config = dict(
    model='multi-label audio tagger',
    dataset='single notes of musical instruments (NSynth)',
    train_examples=184686,
    n_mels=40,
    hop_length=160,
    input='log_mel',
    spec_augment=False,
    win_length=512,
    arch='conformer',
    norm='layernorm',
    hidden_act='quick_gelu',
    mlp_ratio=2,
    head_dim=64,
    fused_qkv=True,
    qk_norm=False,
    inner_norm=False,
    subsampling=1,
    layers=14,
    width=384,
    positions='rope',
    kernel_size=31,
    num_labels=36,
    init='trunc_normal_002',
    residual_init='none',
    optimizer='muon',
    muon_scale='spectral',
    learning_rate=0.033,
    momentum=0.9,
    nesterov=False,
    orthogonalizer='newton_schulz_5',
    adamw_lr_other_params=0.0012,
    max_grad_norm=1.0,
    max_steps=2800,
    batch_size=64,
    epochs=1.0,
    lr_schedule='cosine',
    final_lr_fraction=0,
    warmup_steps=140,
    weight_decay=0.03,
    adamw_weight_decay_other_params=0.05,
)
Rows from block 8 of a small multi-label audio tagger, named by matrix and row number. Rows with one number belong to one neuron. Each number is 500 + 25 x the weight over its row's rms, rounded and kept within 0 to 999. All counts start at 0. Numbers have three digits each. After the name is the row's rms in percent of the matrix's.
After each neuron's rows are labels from the 100 clips, of 14976, where the neuron reaches its highest value: "responds to" is what is common among them. Only what is clearly more common there than usual is listed. The data: single notes of musical instruments (NSynth).
# fc1: second MLP up (model.blocks.8.mlp.fc1.weight, 768x384), inputs 154-230
# fc2: second MLP down (model.blocks.8.mlp.fc2.weight, 384x768, transposed), outputs 154-230

fc1.25 082:500552486466508491534504494502519498470484518501455479479499529515512492512474499506553502536486477487538497471503491523517517524497523473502469508517551458504468496467508472479510513462489465502492543485483514500467500460516538523
fc2.25 073:521470514521492479487487511509484516498520499495486470488532499491465513501476522490485535502565532494485523513548518497464463488498535549508490459499511481507474506535464539513477510572505502523469516484465469523460509533494502458
responds to: pitch class C#; octave 4; note: C#4; note: C#6

fc1.14 134:500514532457457471510476447478503501511472562499505493538488447462515505507479487511511433461489495485549513476540523508526534462519497446514524500557453510507491509492507493479509514465505517496554511466506433525503463473521540471
fc2.14 146:466501487477523500458482473481496499517524491529484489489511489524476500519507527521537561482514475495528458529500520469481512559528522498508522527514470526466508461508477474504506525483494483463462507478514520522494527519514485540
responds to: pitch class C; octave 4; note: C4; octave 6

fc1.111 136:495455521465450472512514472441490451486527510543519457508488516518477515512501492500524505488533488517517518506452521512509527502474456471490502496544501503487480507535510518502532512441519597523493510512503531481501492488490513527
fc2.111 133:484514493532502491571517493496488502538499465496520538487485473518503464539533507528477504472483494501488492485486452495496488562505478521472467484475510501522517474470499497493538498484472454496471488488508520451496464528471505506
responds to: pitch class C#; octave 4; note: C#4

fc1.667 081:531521496487486486491486472460492518527501532502469506503503508490483509457475495502527464486512508513496536440483480499537490481470512507499575547523497502504488508541534492466508497460500516519511521484506498509459528495518478523
fc2.667 079:491492486536478486500503488519494541472472512443511484542499478481483547554550544498477518479480477518528489515547483519472507493468500485478479556512519481479494511520463481509530443465503481472443529489518516518516506501511515503
responds to: pitch class C#; octave 6; note: C#6; note: C#4

fc1.662 108:526484484481428521485530501469528499496498483481527496511498480434489493545466520461525510482527508468469459524502492507453524471475522476500563510467494536552512484491521501540474497533510503508462483527521499482534505486542508504
fc2.662 115:480490463466499531540521487496501531483509516476540482507460489542481446456442486543542448522523483513521527520522507485496475483537493512500473467579516483505486470520484450479508526520499494525495497513509500507503504516501492494
responds to: synthetic; bass; octave 6

fc1.341 156:521459537450513503498522472519476471497533478450468537460521484462490483487521468493540501524509491489489516524477458499481499488457478471516517499525469513534476460500520496484465486515509547490507514493540519485526496492518483508
fc2.341 139:479473524462480465526487469543502518510479560515483459537531511496498511472498542473502493489460490528514480540499512517530482508518507443452508523502490473534498504483525464446525493477502516497491521456505473506526490496508486484
responds to: synthetic; bass; octave 6; octave 7

fc1.424 084:524442511519474525506485530498511550487513493493508489475495502517510483458434495493508540531487492481547494522465477516517511505504487511481484497444494539489476536530533492505442491453465464472476481507503528489491503531458481527
fc2.424 084:485500506483491552513507488513496487496481529489476523518466451534527550494535481506529478479523481485498521487474535507484504554529520556489484498514498486462526493463502534483485520533511541524549492520544470528467498510531500494
responds to: synthetic; bass; octave 6; octave 7

fc1.12 101:522541498520497467483494485515496468513483484458493530485524490452458540474498500525502528507518507521527506505530505545459512516527524479529510535527504497495507520522475454464550512519487479535497532473507486470476510496525536514
fc2.12 104:489526511520500507539468530499499545491484469521492465517512499519482503500481474517504468437523474540494503532521520504521525520556495477512543521488512471475475482496487492504519507475488483455483527518504499462544488505502510494
responds to: pitch class C; octave 6; note: C6; note: C4

fc1.112 207:449498519484466521557487526488486502510530511493502501521464519529469464486536540453507485487446524490505533479511477502515507486517520439503529442496474494487520416466460546489516507493480494502486501482487472506521518492501520500
fc2.112 208:528493464505504490498483456483490496454513480536512495500490506479528517500511449526512514504503498477496451489486504479515513489522520521479551509482501519491478533560529513488460483479480500475535522481501487506481515479520519474
responds to: pitch class C#; octave 6; note: C#6

fc1.285 083:506498543535490503519510521510436458495505507460485528516497459458461527513451518515512482523527487503470503491525520496491552542511530471531528514491497480499484506502509469533530488494505479436496478481523528497533484515418518479
fc2.285 084:507498508509466519516527506511533478498549478492504523508523467539522489501487471499481506474487494519478488485510555451477485504488478460489525480484457521503499471478528545474499542467520509489479523552464515560462489487503519487
responds to: octave 7; pitch class E

fc1.518 056:532498525466487493519472506524504493488486503478469546482501500479503501478445490524529481488492457470493517511544517541464483489496472530501485532524499496495475453508518524529540465486463524526511467475491535488518473499541531467
fc2.518 057:542471473455515550526513467459507471534519516464498436488534511525500520436546516455488507527506522539512491539509535514520473466523534495469486497476517473538482536521513503464515486537445509511470506514490479545473526496466443503
responds to: synthetic; bass; octave 6

fc1.44 067:495499473499478493506478499501503494530488512497481532514467514483504491526461471514483481557504469539484514475499492514531509471577528469485503503504520488469539510488427484498493454478479453469529455492490517503501486490491452510
fc2.44 074:529541488497470532508527506489514482504505496504528472510500441517482495482552504484498494454499507441514498557537532523522492514477525503537520487515496524554454496538535503502493567501514522497471528520499495468497538476486527457
responds to: pitch class C; octave 6; note: C6; pitch class C#

fc1.237 157:540494517541476513504504520506487538534488508542509503483476472528533513521477502489517494503509508493507476510533456461502462508495532473496475506480508471461523499514497488471537522507445504449523497478480526544498510499471514528
fc2.237 143:492496516480478490515503483503482466500537500494510477525495518498453518487533481471514496457532496475493544532516498532501504481501514500524499545489522536491500490466499537498458484537485510540515499506506493495536509527485464460
responds to: pitch class C; octave 6; note: C6

fc1.704 090:467516518449540507523515496506496464526492494494500487491523532492462521515442474535504503499479507536507528444508512482530482488487486495471500465447515485487499518495494531509504491469487558466558502515512520502503504512524478514
fc2.704 081:492492536481478513514475541525514535486523501463477504519506497456500521495450521491522490489471516508525491513524482490502512465467537504542486510492471526476502507454525466478493457509489504517495453494477483518505530573477499488
responds to: pitch class C#; octave 6; note: C#6

fc1.193 092:505510514515471474470485485503494477542498520460525455521513553519432486503480517495507492489504496496470488510512529511495482476541476547520507529553486488546509501476510512480487440468502512490505484485484504489490497513488496548
fc2.193 096:499464505517521484514540528506485540485487462494519503496512495494539517487496504520556496535478539462518520491479509562501459489503484444468506489469506530494506494491488475519515513486511493501490490497491474522477521465509513509
responds to: octave 4; pitch class C#; pitch class: D; note: C#4

fc1.66 117:506520433511510490492482508504520536464521515500516474490518512476480499502470473520495481499504504516510472463499517489510464483489493467478470523501467505478488443490511530510501481466492492516483546517456530517509494468465460505
fc2.66 097:478495519453479466496475487459492505482514483497498504482530512574518459455518478486510524496461514492474575541481490496502508461478484497506463509490516534491511476516454523542467500532500507518489477490495471481524513514525536474
responds to: octave 6; octave 7; pitch class C

fc1.516 083:488509471462449471539502515423503473493523516502501507477544501498514522476487492518503472514543461489492460499494554524467538483511503482503533495489517549484511526504501452482484560531497466488537550488517539467507505486493482496
fc2.516 080:494517535528491470511510510557468518509487499516483523452493486547515534505502521505517479484477485522508509485526489518467516506525548503510487510555483510453499491514535496482496536473478512523489496510489462499466483446514487515
responds to: pitch class C; octave 6; note: C6; note: C4

fc1.499 064:523506496513473467491509496513527459485505498492446486513453504489461494498452490491500458514502508513478477526529518540496481496491474520473468518529434505478504508496471519465525496482460444497487522497476523509476472477500510525
fc2.499 068:474459524449464466494515467527518553487507500486532529520477499521493543530506508473569480499525513484468486458464513489491487506526538497516494493472524492466564473488513514523561520541532554507494456531495525508511505503473516493
responds to: synthetic; bass; octave 6

fc1.128 103:444516500479497469485522536512482490506525534434484439507510487515470502544461529503514503511532522509486510516508522507506469455463564464468524482528543514477475535475498519469497569454509485533456517489511518506498463507488474447
fc2.128 112:512480475458539484489508489510475508511507532521507530516472534463539520498520500514492490521488504468534484494514488521473475511511474463496472466492480506473524488539459483452528457495514543470506513520483513490483536507532508555
responds to: pitch class C#; octave 6; note: C#6

fc1.212 038:510459509521505478494536472500477491539526547532490476491472506482445473481497509486492485507506524516518469467488492548493521535499553452458529487534530506484488522523489524455486515443458470516510525484524430493501494526483491494
fc2.212 041:474527550502471474513504487537484503500477493444505522533500467507522488492512509554506523508480553483500489535539465501518520481529485484550512459538487518518549533509509468471528488479518480542500462548468501478510509499478514497
responds to: octave 6; pitch class C#; octave 7; note: C#6

fc1.672 077:509450507522516499484518529518548531492506528499465507476537460504507482531452480467500484521484475491476512529500532574538533493498487531478471515494481525514458491509500477455495480509498495516477506505448496506510470505516525510
fc2.672 078:500496464464544506495502479492523524458488502446570513465470501504510503431526491473501513481528491519545507556503536518487502501493489480485488509462489517475514496514540513490503502503486515530467481510501526487502468499491450433
responds to: synthetic; bass; octave 7; octave 6

fc1.352 056:545529476497494486478556493454501482489539515514460505489481497512496502529487454489510474523501457481470513507516514514463514541487538487525497487518492507493512498485535444512461493508515522490517523541576482501527517481534534478
fc2.352 060:473506536506448509488470526587519464483476505512508459519502474493503547467514506509501500501461533478498513544532455528518486514497559442554508528487490510476483492526481521508511533532471494512487490484495472494449470525456474513
responds to: pitch class C; octave 4; note: C4; octave 6

fc1.177 092:520480524507486462447539505448471469496527540506509511484469480482472486538515503503501486507475510463528479487468499545508482508487506564520496551498468525522506520513525482483498477516487519485517461498523503470499528492491522520
fc2.177 097:526511487512482510492494536549518507507427529501495539533481494534533472490526486518506492492494508508499477509492511502587500505512512498504518519476497525506495493500490489501506498529514487496488509524479494492485546499470474502
responds to: synthetic; bass; octave 6

fc1.729 201:536542551490530446516518495468526453475549488457524521534511447461534490500514472481513492520517480468492481520517487486541506495449497518495489471544474480494543504500507523510498501483473465491532466516444511503460514464508519513
fc2.729 187:483476462528507483490482486488510529508489540495527467483478497548552499425457488464507510531464503527480501513530498530476485540482542463470515471498474495458449479507480507483557504496498514492467530458506488514549453541525508474
responds to: octave 4; pitch class C#; note: C#4

fc1.474 067:519515495491482521493490498500474526504530532504488482508495530460507453447505499534481518499507546482442471471530482470513448480424555473505466514491520529508502479465475492504463491508480450513504554499506564493498518491468491502
fc2.474 071:490535483497463473515446490541538503491461532486509471515508509487486492466492494520500529514496503497533479494492448532544515460523479474499535492482508495525533504509491481500520505521465469511503499492470484460464490482514559461
responds to: pitch class C#; octave 6; note: C#6; note: C#4

fc1.117 074:497519538501479489530526460482499495499542519483514493529511464521515489511497493487536526496499475498530471480536513513454470472499502473504504501481454500481441489537520504512456467466492485510498468491506524452500464551525555520
fc2.117 078:476486526502487505532479516470491468501481508461463518514502507526502519497462522476541465488493545524511487511467508496500537453495523508481494482491470489478518497495526534454520487514513513458523530532509479508522515476490488493
responds to: octave 6; octave 7

fc1.630 093:513504494467520460509485542455495511515465494512479509496514525465488543497488512534508484486542509485484496500500505549525508501511523539526486537495523514515490512513526459473482488484473505445515529513449450484498509480487496477
fc2.630 094:483521513491471487489521490506497481493449478479541506492485483526483502487526469467507513517480479518550487498519512547479509473474488544508493480504460512482497473476501464493498518469479515521493468490499532473463520468550521495
responds to: pitch class C; octave 4; note: C4

fc1.469 072:479506518536523490484496494535507495470463494503485473476475527534471482462494503524508511481509512528508522500464510472513523495512516521557477509517489495456496504530520474490509472506551520504510468454555518542476495468499496541
fc2.469 082:480504458472504510462506499510520509490515541474471599528458492502563527484482502471497436506490478469483529486492442498505538543472490478491459529494505493475493485503504526489485521483469504476506475505480443458497522535500534506
responds to: octave 7; pitch class A#; note: A#7

fc1.114 086:512485510525528523477503457483488480452530469506492518488469511440514420523448461486497535507474507518518494451529537493459464507522486494484497518464492526526526467491538484501500515505513474518471493519459516528528475519491522488
fc2.114 086:459481495480514516504471500464471485472497505514492512491494504565478512518507501526486514517528539451464511480500466486488498495492534485462547455541489475494534504528488516489496517478496548507517481527496496501511506519547461522
responds to: octave 6; octave 7; pitch class D

fc1.282 060:489508524518487484555498474501480474510528490470501502503472494466442531499498490496528520548480543512491525490516518551525466503538536479429469500537505508499486521527463453507479521484516498502534508447462526519492520528496422533
fc2.282 054:536507539482503471497462476509512508473498518545515529520475505510516509476509478492504529464501504497512495487504491459479476531518515510545495537515446456481540500549507527429500534503517462540488495481490510493455493498523513479
responds to: pitch class: C; pitch class C#; note: C4; note: C#6