Weights of a small multi-label audio tagger.
Model: log mel input, norm layernorm, width 384.
Training: muon at rate 0.033, 2800 steps.
Data: trained on single notes of musical instruments (NSynth), 184686 training examples.
Rows from block 10 of a small multi-label audio tagger, named by matrix and row number. Rows with one number belong to one neuron. Each number is 500 + 25 x the weight over its row's rms, rounded and kept within 0 to 999. All counts start at 0. Numbers have three digits each.
After each neuron's rows are labels from the 100 clips, of 14976, where the neuron reaches its highest value: "responds to" is what is common among them. Only what is clearly more common there than usual is listed. The data: single notes of musical instruments (NSynth).
# fc1: first MLP up (model.blocks.10.ff1.fc1.weight, 768x384), inputs 192-383
# fc2: first MLP down (model.blocks.10.ff1.fc2.weight, 384x768, transposed), outputs 192-383

fc1.197:488490455495479508466495559470501476509541533494515477442534507507483526534487507496476507497460485486536499489497509490469519526515517518495497511476544503513508529573504491498499514470449496490468527500513463508511492482488536494476532460418481551488498507529504503508458529501472444556483498469515490479499495508505462486472441558495509540508503468477533469533493522460495504513516509471520522475474479547477534536486474493514558487525515509482501500477474504487508508510471488478493506497525519499480500536516493497499502473507473521513505497462487490528538534455474518550
fc2.197:502487515478512480509548480531507497472518484504483484489493515504538536447501494478499528507514485529487485473459493498517500540550446494509523472543493536485480496485486557516470454497483515460522476506501482495497503518531483532538485457548517496517524531500504504469489484507490525465554506524473522519554487492502535538492497500517518489469489510474490449493513529519462511505485516526484479467482562545496519508531506507500485435456524497466501513487528492492492474456510464459491505503469533514523546513478448532504501498538470478513480502499523456514514554502475476472
responds to: octave 7; octave 6; pitch class A#

fc1.382:468467488507507505474501488492561496467481489478498487546521529482521489451533500476540468499515486469528477523460461487521478472472513513543539503452480479508491487571493517482465503505502482491502466506524528531522504494490493506540479525496529483514524455521526475521551493475505499502513508536487527492506473514542450506506463513502489519456512515508503492514475532551499476460471521470450466532488545532492474484530516476509520547490425522510484496519548515517515523466523499513464500526436521480511531499487512535508508506505509460509534494486521476421500477510539467505
fc2.382:498518506483476523501480487503502490567464500474477527496476555511520504541521526524479506516436503502446513493515473478516504533512494531474447480497505515479500530461500490544533493506502493447488478477526476451484492537534491475481499494515472525502472566485506519497474489514524455456500483521529511520533502471505530493483519532487497499530540491483473474509505475514501506530492464499491516476496474449493516535463514520462468478497528511474509512486483521504523487479490513490539557497525451541513467488484508440499498518497487515459454468474483526484535539491459550483
responds to: octave 7; octave 6

fc1.413:511535524521482525512519485484483506504492492514496482511453451531514445464475500481527479462497459468497513453473477519528525500499490500505489484530485507476478532515506513488500503509495479530513524501504494506502546476477516519456475516523507520467541499486468509505484546511477501522497473480444510499511457484480482557457492532431500523456505444552502531495464488493488493501531498532488475494514516523474518499492536480506491480487462490516523500455526458520532541517452523481536458472474485480503528545537549486517485490502488493485462529525483484511530539502541541501
fc2.413:489532476524487465460499509495487520512439500512480489516507502473495524524483493518494550531479482544517502461486472520477466488501510520514503517469514461504524469493510478499515480460507478513525468545527497496520492502500495521518552501487479487485497500482504470519526519492504518521457516470487540480532520474542494454476484488532526465480471510469463463520513503488459492471493496497527488513495524498517507492524488490488506475494527519493526522520413523533498461472497446533490542493503518516490479467508491485497522501513511496489517515503496553511472475532495482506
responds to: octave 7; pitch class A#; note: A#7

fc1.491:478539511487500534503531479507528486556484502522511476534509477454457512512498530512466505510514474475492466518445515520480504472524547505513539494495499515539454515483490499553449489477481507505469510497565456540532457492509533472471481467482496499519452537513524507501481463487515509509532501445539528528498512493491515508480510454544502509525448529485470481504549496496539515508543507478456517537496530487480547530465512507471504525501507526510552504504485481477496516505508472493463531522486488451499512512485503541506528533483498505478506491494510549469538539447513466527
fc2.491:504526461520521499482531475480463515526500523483446508479484509485494500504492495510494477476551555513526482489504446501505508531507517478484516518525535484490509492493478470486471522494515496481506537525503517495509496512511447504440498455534520525488529511472457479530540535500560517483489474538488529513498479501498546525517517531469504515493523505471490511545485499532477472488478488507511442490524459438511470517474519499529468488535506480481511519462536527504497478480525524504503496479506534497523496507518539502477526482495515499476445496474475502513529507504452517480
responds to: octave 7; pitch class A#; note: A#7

fc1.384:520482494514499525531501489504493529496550521517561496483517492532485534502461491466481507474501494478536515444458510504469496493520508469515523496514506501512491482461508519470512523463499524477502550471554494476491509499457502499484506447463521497417507520523543487512482473512525510475508472527479456497516519500511509494505542483521500481530487540466527509461518486509451457475512520525470500542524513561503554456466500501473537489483543467489513516513512535486503511500494477493500527463499491530530490521519511527477506526493491489547514504534495494516485533470498542532
fc2.384:530497486520519532553487540517503499502451468496487467484470461489516486515513508495480503497496505484499500493525452496497523520563495522513509473473515540484530478559521462469459498514516482490522500489511471494521487525569490481499530515538494472515511512527495486467511490445434518480517517493518499530482515471499508483483476522503497541479506499471496447541500506512502524575499482511512457468524548505498515510503522491502467520523498500507506464457458476515515504457463483493464485527469518459490519484524514515465546483519454525514497490490556493504507484467496485498
responds to: octave 7; octave 6

fc1.603:461504536431517493502518492461501489530516497493460507516537503544512485511497492501498509469489499506445514447469491503484488489510463469485495487546511465470489498488488503481505518502467516495503486516513460494505514517491512507505523500514522534501536519481495499474515517444495528501530520528552478499526524518486509494545512497455545453486471493478497494466505513529523520537506451426515492453520476509466517526542534528534484496519482528488459466501468528493510472480513550502511483481469486524528515493475522479480469496525439501516484531515519470492471557509463519494
fc2.603:473524471479479494484498502550502471506483439506514503505467499527540510523482489450491492515502484465518522509542496503503513533483472501503539479464501557501433538530528494494508470487497488471485519502499505536482481449458524520509482490477476532536480504523483500470484472506478487511502474512475495500471482498511525530488481523568484506485496499477470473491520508499534482511492485548488498516513486501577493516502502493480491472500521526486476461490511513507547517480496493507501490489537493490463508489540501468510495481518495494522508498444471504511501493543506524497
responds to: pitch class C; octave 4; note: C4

fc1.117:527489488529513539516533540457493496478495519454538513537540472523518497481522459553466504511518516481486466460474542516468491503496506515520558532482499477474539519515513484479489553532491542476490510460508501499505494504513500466460485504497506471493499502484453508516556535545519446534525488494451523510511434483505466496528497509473479503474490522519516502514493514502501492513529495503476505511508525444520457510516501480442485527490468493506513516481490506502464518590541514538527499493518504530527550514513504494504516494529511516470480500519524549506500482507497463460
fc2.117:491475515463506500528498523465532513496486466536486485437522523548462528566487504535499501511497529516458497479483505501547536485489504505466473515530510507510479456496473501497512467508511523513470495538478486502481526530487471510527502528494473502555489504485525485511502457483513511463487520554535483488506527493490527487458511487541467517479527516500462495522519500451477491464488517494504502542521455500491539514471522506573468524498491500550501500558523496523541490488462508466498514543524517475499478514486492523500529497486523499511515487467506459442524493524523519493
responds to: octave 6; octave 7; pitch class C

fc1.31:560500499517472522547514516512502520526499470511501499497473531504522485524461510546493514529490495519499504565525506535496511478518488498483509492496484502492535499514453475480522510505471528466524478498485508491491520481488509520462503466497440493498528505511520556467498509445525494542471522521492479488527503478493555503509481523497536489491521498473481532518480512505546463447539531458541449486481416521485482502510520484514472455465471510498477551513470549471551459507496493494477459493504472504476506486536529463518554516510500499479478502477524502499472503512545503499
fc2.31:501510520507537493525496496464533557520494490477498489550504508547504448527540517502517470517477505495465479451487482484553516537555518537512493496487522516492478510484517532544488478532473479557513502497522466444508507455479519473493507523459504519447492525511496489518543492523484535483497549475461506503492506535481497514471472485484436450467540512481506535481502470523543512516488476494470502484505497501491507509519471500475541528487516543519472463509519494469473491468491525510519485481469482516498525539542510513516460468534449491513546517516479457510507499510473507544
responds to: octave 6; octave 7

fc1.370:482489473523522477497469500518482517522484509532501522485490486532516453517517464431501497456480519512515512501507511497484503499525536540493532512521491519506473483453460482504505490531498483462512513531492528473504520465487500518469510515496534565494517503506472495514447497494520524507524503497497475513517492523501533473483492520459547455539536501510520525465482542472470488495528437510509489475500525494457475492541527475519482514456469498481501457482513485536535502488503544493466486513490507554492524468505462505517490494538474481508511470506542516536505529530490511560
fc2.370:514513502490550521499448568475517479478549461494469448530493540475547549508489501544532485490523469523513519526474509488507528505512468490481495492505483497515514544517518513474478486543458506491528458463503514513500467477487493525462508500506487524460479491510505499517498481506459543512456495481485475508530520488512506504545521513519487511522490531510487515535550497532548510530517481493522519451502504569505503518498486501503460524476519514479468520532513519466508514445448497491482510483539477489492488499489540461532526479513499517481523485519508473475485511511542523488
responds to: octave 6; pitch class C; pitch class C#; note: C4

fc1.39:529472543526491504446458508480481477464527478533503498455503503454513498476477523535512514528434472496500498545509502463468470474502471512466437480497547501549487522554483524505518511571472480505473493508540452493472518504474517500496515469477470519533468513508534519498445495528491487506496521530497478504489503512489534472495472503520496469495470502479495519496505518493436486496481470528489501515496494513531558512502435487494496474466485521540465502504483514470528522492458531489495506468529526528507510455534502533489538532502503542456478506524497469474503497505489531524
fc2.39:485497469519505496524525477507475479498489517495470519488552502506484496439466515480520529557531469510475502507510507479502529525505546482496498475518515472450520492509499500536529460534535555480522491459468515524471502567506485515509494515507498469466563421490509511483493497506503481452519472491451480470514496499506486558502543541484427524546535465487500494542495515487530547529545505481494468465506525524487473527491508526553512474518506467509509508516512527502449487484563479472492485499450536478500517501493509458509455495475478477474486482474485537449492524487494462535
responds to: octave 7; pitch class B; octave 6

fc1.455:481475495518439472477493520512483490495469531519448549523517532519516500508482516492509512486543526533490517511500520474474476542463512492489493463504456466507516508533488469501481500494507519517519523498490469529529549520548514517473504491505494464503438492477521519511488552449534490441461458478488482463494469484499499515477494474504484494540489495509490517443527500486500496538462472485455521519531513500499493514502491510476508552511528507518513510525505543508440496552481489503497499513462554497483476418514518505474536513482556485492470523442531517519519486438436469472
fc2.455:513516508506483479530530525493517502493479455490490516435488478483503489537535534517489505523519480480541538500505527500516510460468486479554516482479535476529519505533482451493491473465485507501509500519476521465506484489486496475521504474471486481501502433492507481479515490520471501523499497503522530498495501515480479481517550475530498475478486532492502511555513511525470503474496477487553488487527479482505506476475515456511558513498517502514567549468503476459490489486515516484523521485494488493451498477446504490540484480493470489523521509449502498546499471518531500534
responds to: octave 6; octave 7; pitch class C

fc1.190:475459446498521515507467467549446506501484482512483499463475469521466513494534495463507478496504423513544519467492475500488476478542529467519436515510518492482477468478502524515523514529501468488494538487479515486536519489494479490547542483529508512489559450494486502511529523516488487503513510507503494519496544493496489495516492469522497524511463490530478537508522504470500512518506450498485532447457511468513458514518511532492504496503500489484494480545517463516499527527466487510473522503515500513486503511530513486498480516525503507487508514519464484563515547510478507563
fc2.190:493501508493494478479540501450521457514487482512515478509546498512534493458497473540506505540494480487509499549531519492507535484455491536492505523512499480514489494533502490536502488514516484482521489473488484484499490511464486526497489515508513505493549548459512484520453484456450486497480540492519472537513513506522476508481533544468477562482468457514513525477569507533472467494484476476484490506502493455497489509493470559513517554527533509510477502500494499478486530509503514488544512491523460477541549446477497480488493478471499468474518471554525446500506510516461495498
responds to: pitch class C; octave 5; octave 6; note: C5

fc1.496:476518547482507533469465508510459503551527534517497536501514518507526544502487526524476495488532497546437475524511534491499496506539514476483514490507499484507489543512534509496508493511493522500503495469522506503531480495487562480523503515531475549504512476538487542485472487446544475476490545488495466452501517457472483551528510501472493493520486525487533464499476537470468502530507517537507513498511452511505495530479516471486484484527472487463518550517521496464504487489478509491496512507500511535533516546495519560537559506507483501528469501512525496455426483489518545492
fc2.496:534477476513462524572539481488526479487508498488500528494507544507529484499494474494493531518503495495519510495518492509535495538498445502530490533504493506469475521467455544501474511453446492455509479505506480459486479465526446489499498471505535515495503497447490498492526483524462535483532502497482514500479459519530551499505511467514533489485497488522464538451515476528487509493460462477504520512487527543522502453553463500500522516490524450469475507505512483487482478454537487504524506481528486539456508507531479469457444486484520510486483510476475505495529510488493487504
responds to: octave 6; octave 7

fc1.344:493531468523482502454497506447508462454516490501517511551518504487469500512490490456515494483515481471540459524515470495490556514469494530490457508497461535485487553502549509534508504547498540480517520468495516478497524481504486500530464474493482519527514452511478507495470480498494482527491546513488554531525507499509475532456492500546469499489512519526500538457556507508553464500455512512486512484506523513497541506461483540443463479482521501459484506503515533473537527485472526516503482446501471509514438516491485497527492504504511477442567511548486502489503520508489531517
fc2.344:516491535496503489475490473501447472524488524461532501497531494500505517516502452523526503480481486524459464496463515499520468526507486532518500498487473510495510508526488511496517490511477478497495483545479537496491506549503537515505482525519499482521453541455538514538543477479552512502485509490513478469496544484507522505552515496478549470565454496498519479471430496505510518506516501532456529476470477468462505513531527513542563457496486508514442485502496507516489518511496495511443547533525498529515490518474506517515492540469465464532481513510468486499525503507489482519
responds to: pitch class C; octave 5; octave 7

fc1.398:514507522471510511470471506490488526504458530499508515493524478520509491531582484486496531482538465495480516513477482511504520516489487509490468526513532517507497497479458520508473531520481514530487518500509460472493532529518496463501503527500497521517471499503483499539496532474538527481490532534465466475508475515467512451510473501526493492520535510554520498523486500517460469497527529530432521458503504521477465469474527563489530520508493541524505479488521520492488458533496465488524507528486519538481492460486497537505527484485508452482486487491488473453531492504479478495
fc2.398:489472492502456488508549519558526496464502528451431545485492488498471539513450530502504516539467517487497506530542499500480454486508508447513502461487480441514496509531529449490544491458497529465492520504525498517498497436473469490499491497511491453486441473480536513509496494504474508522527497463518509495525513437516495525498531479493460504495509492500477514498481494477485495509519520424556510531502490525494487502534514443501482507480544509497518516483489535508501544488494551504551493492484484436531483505495513509481495542493498454526486504470518501533506494458481502529
responds to: octave 7; octave 6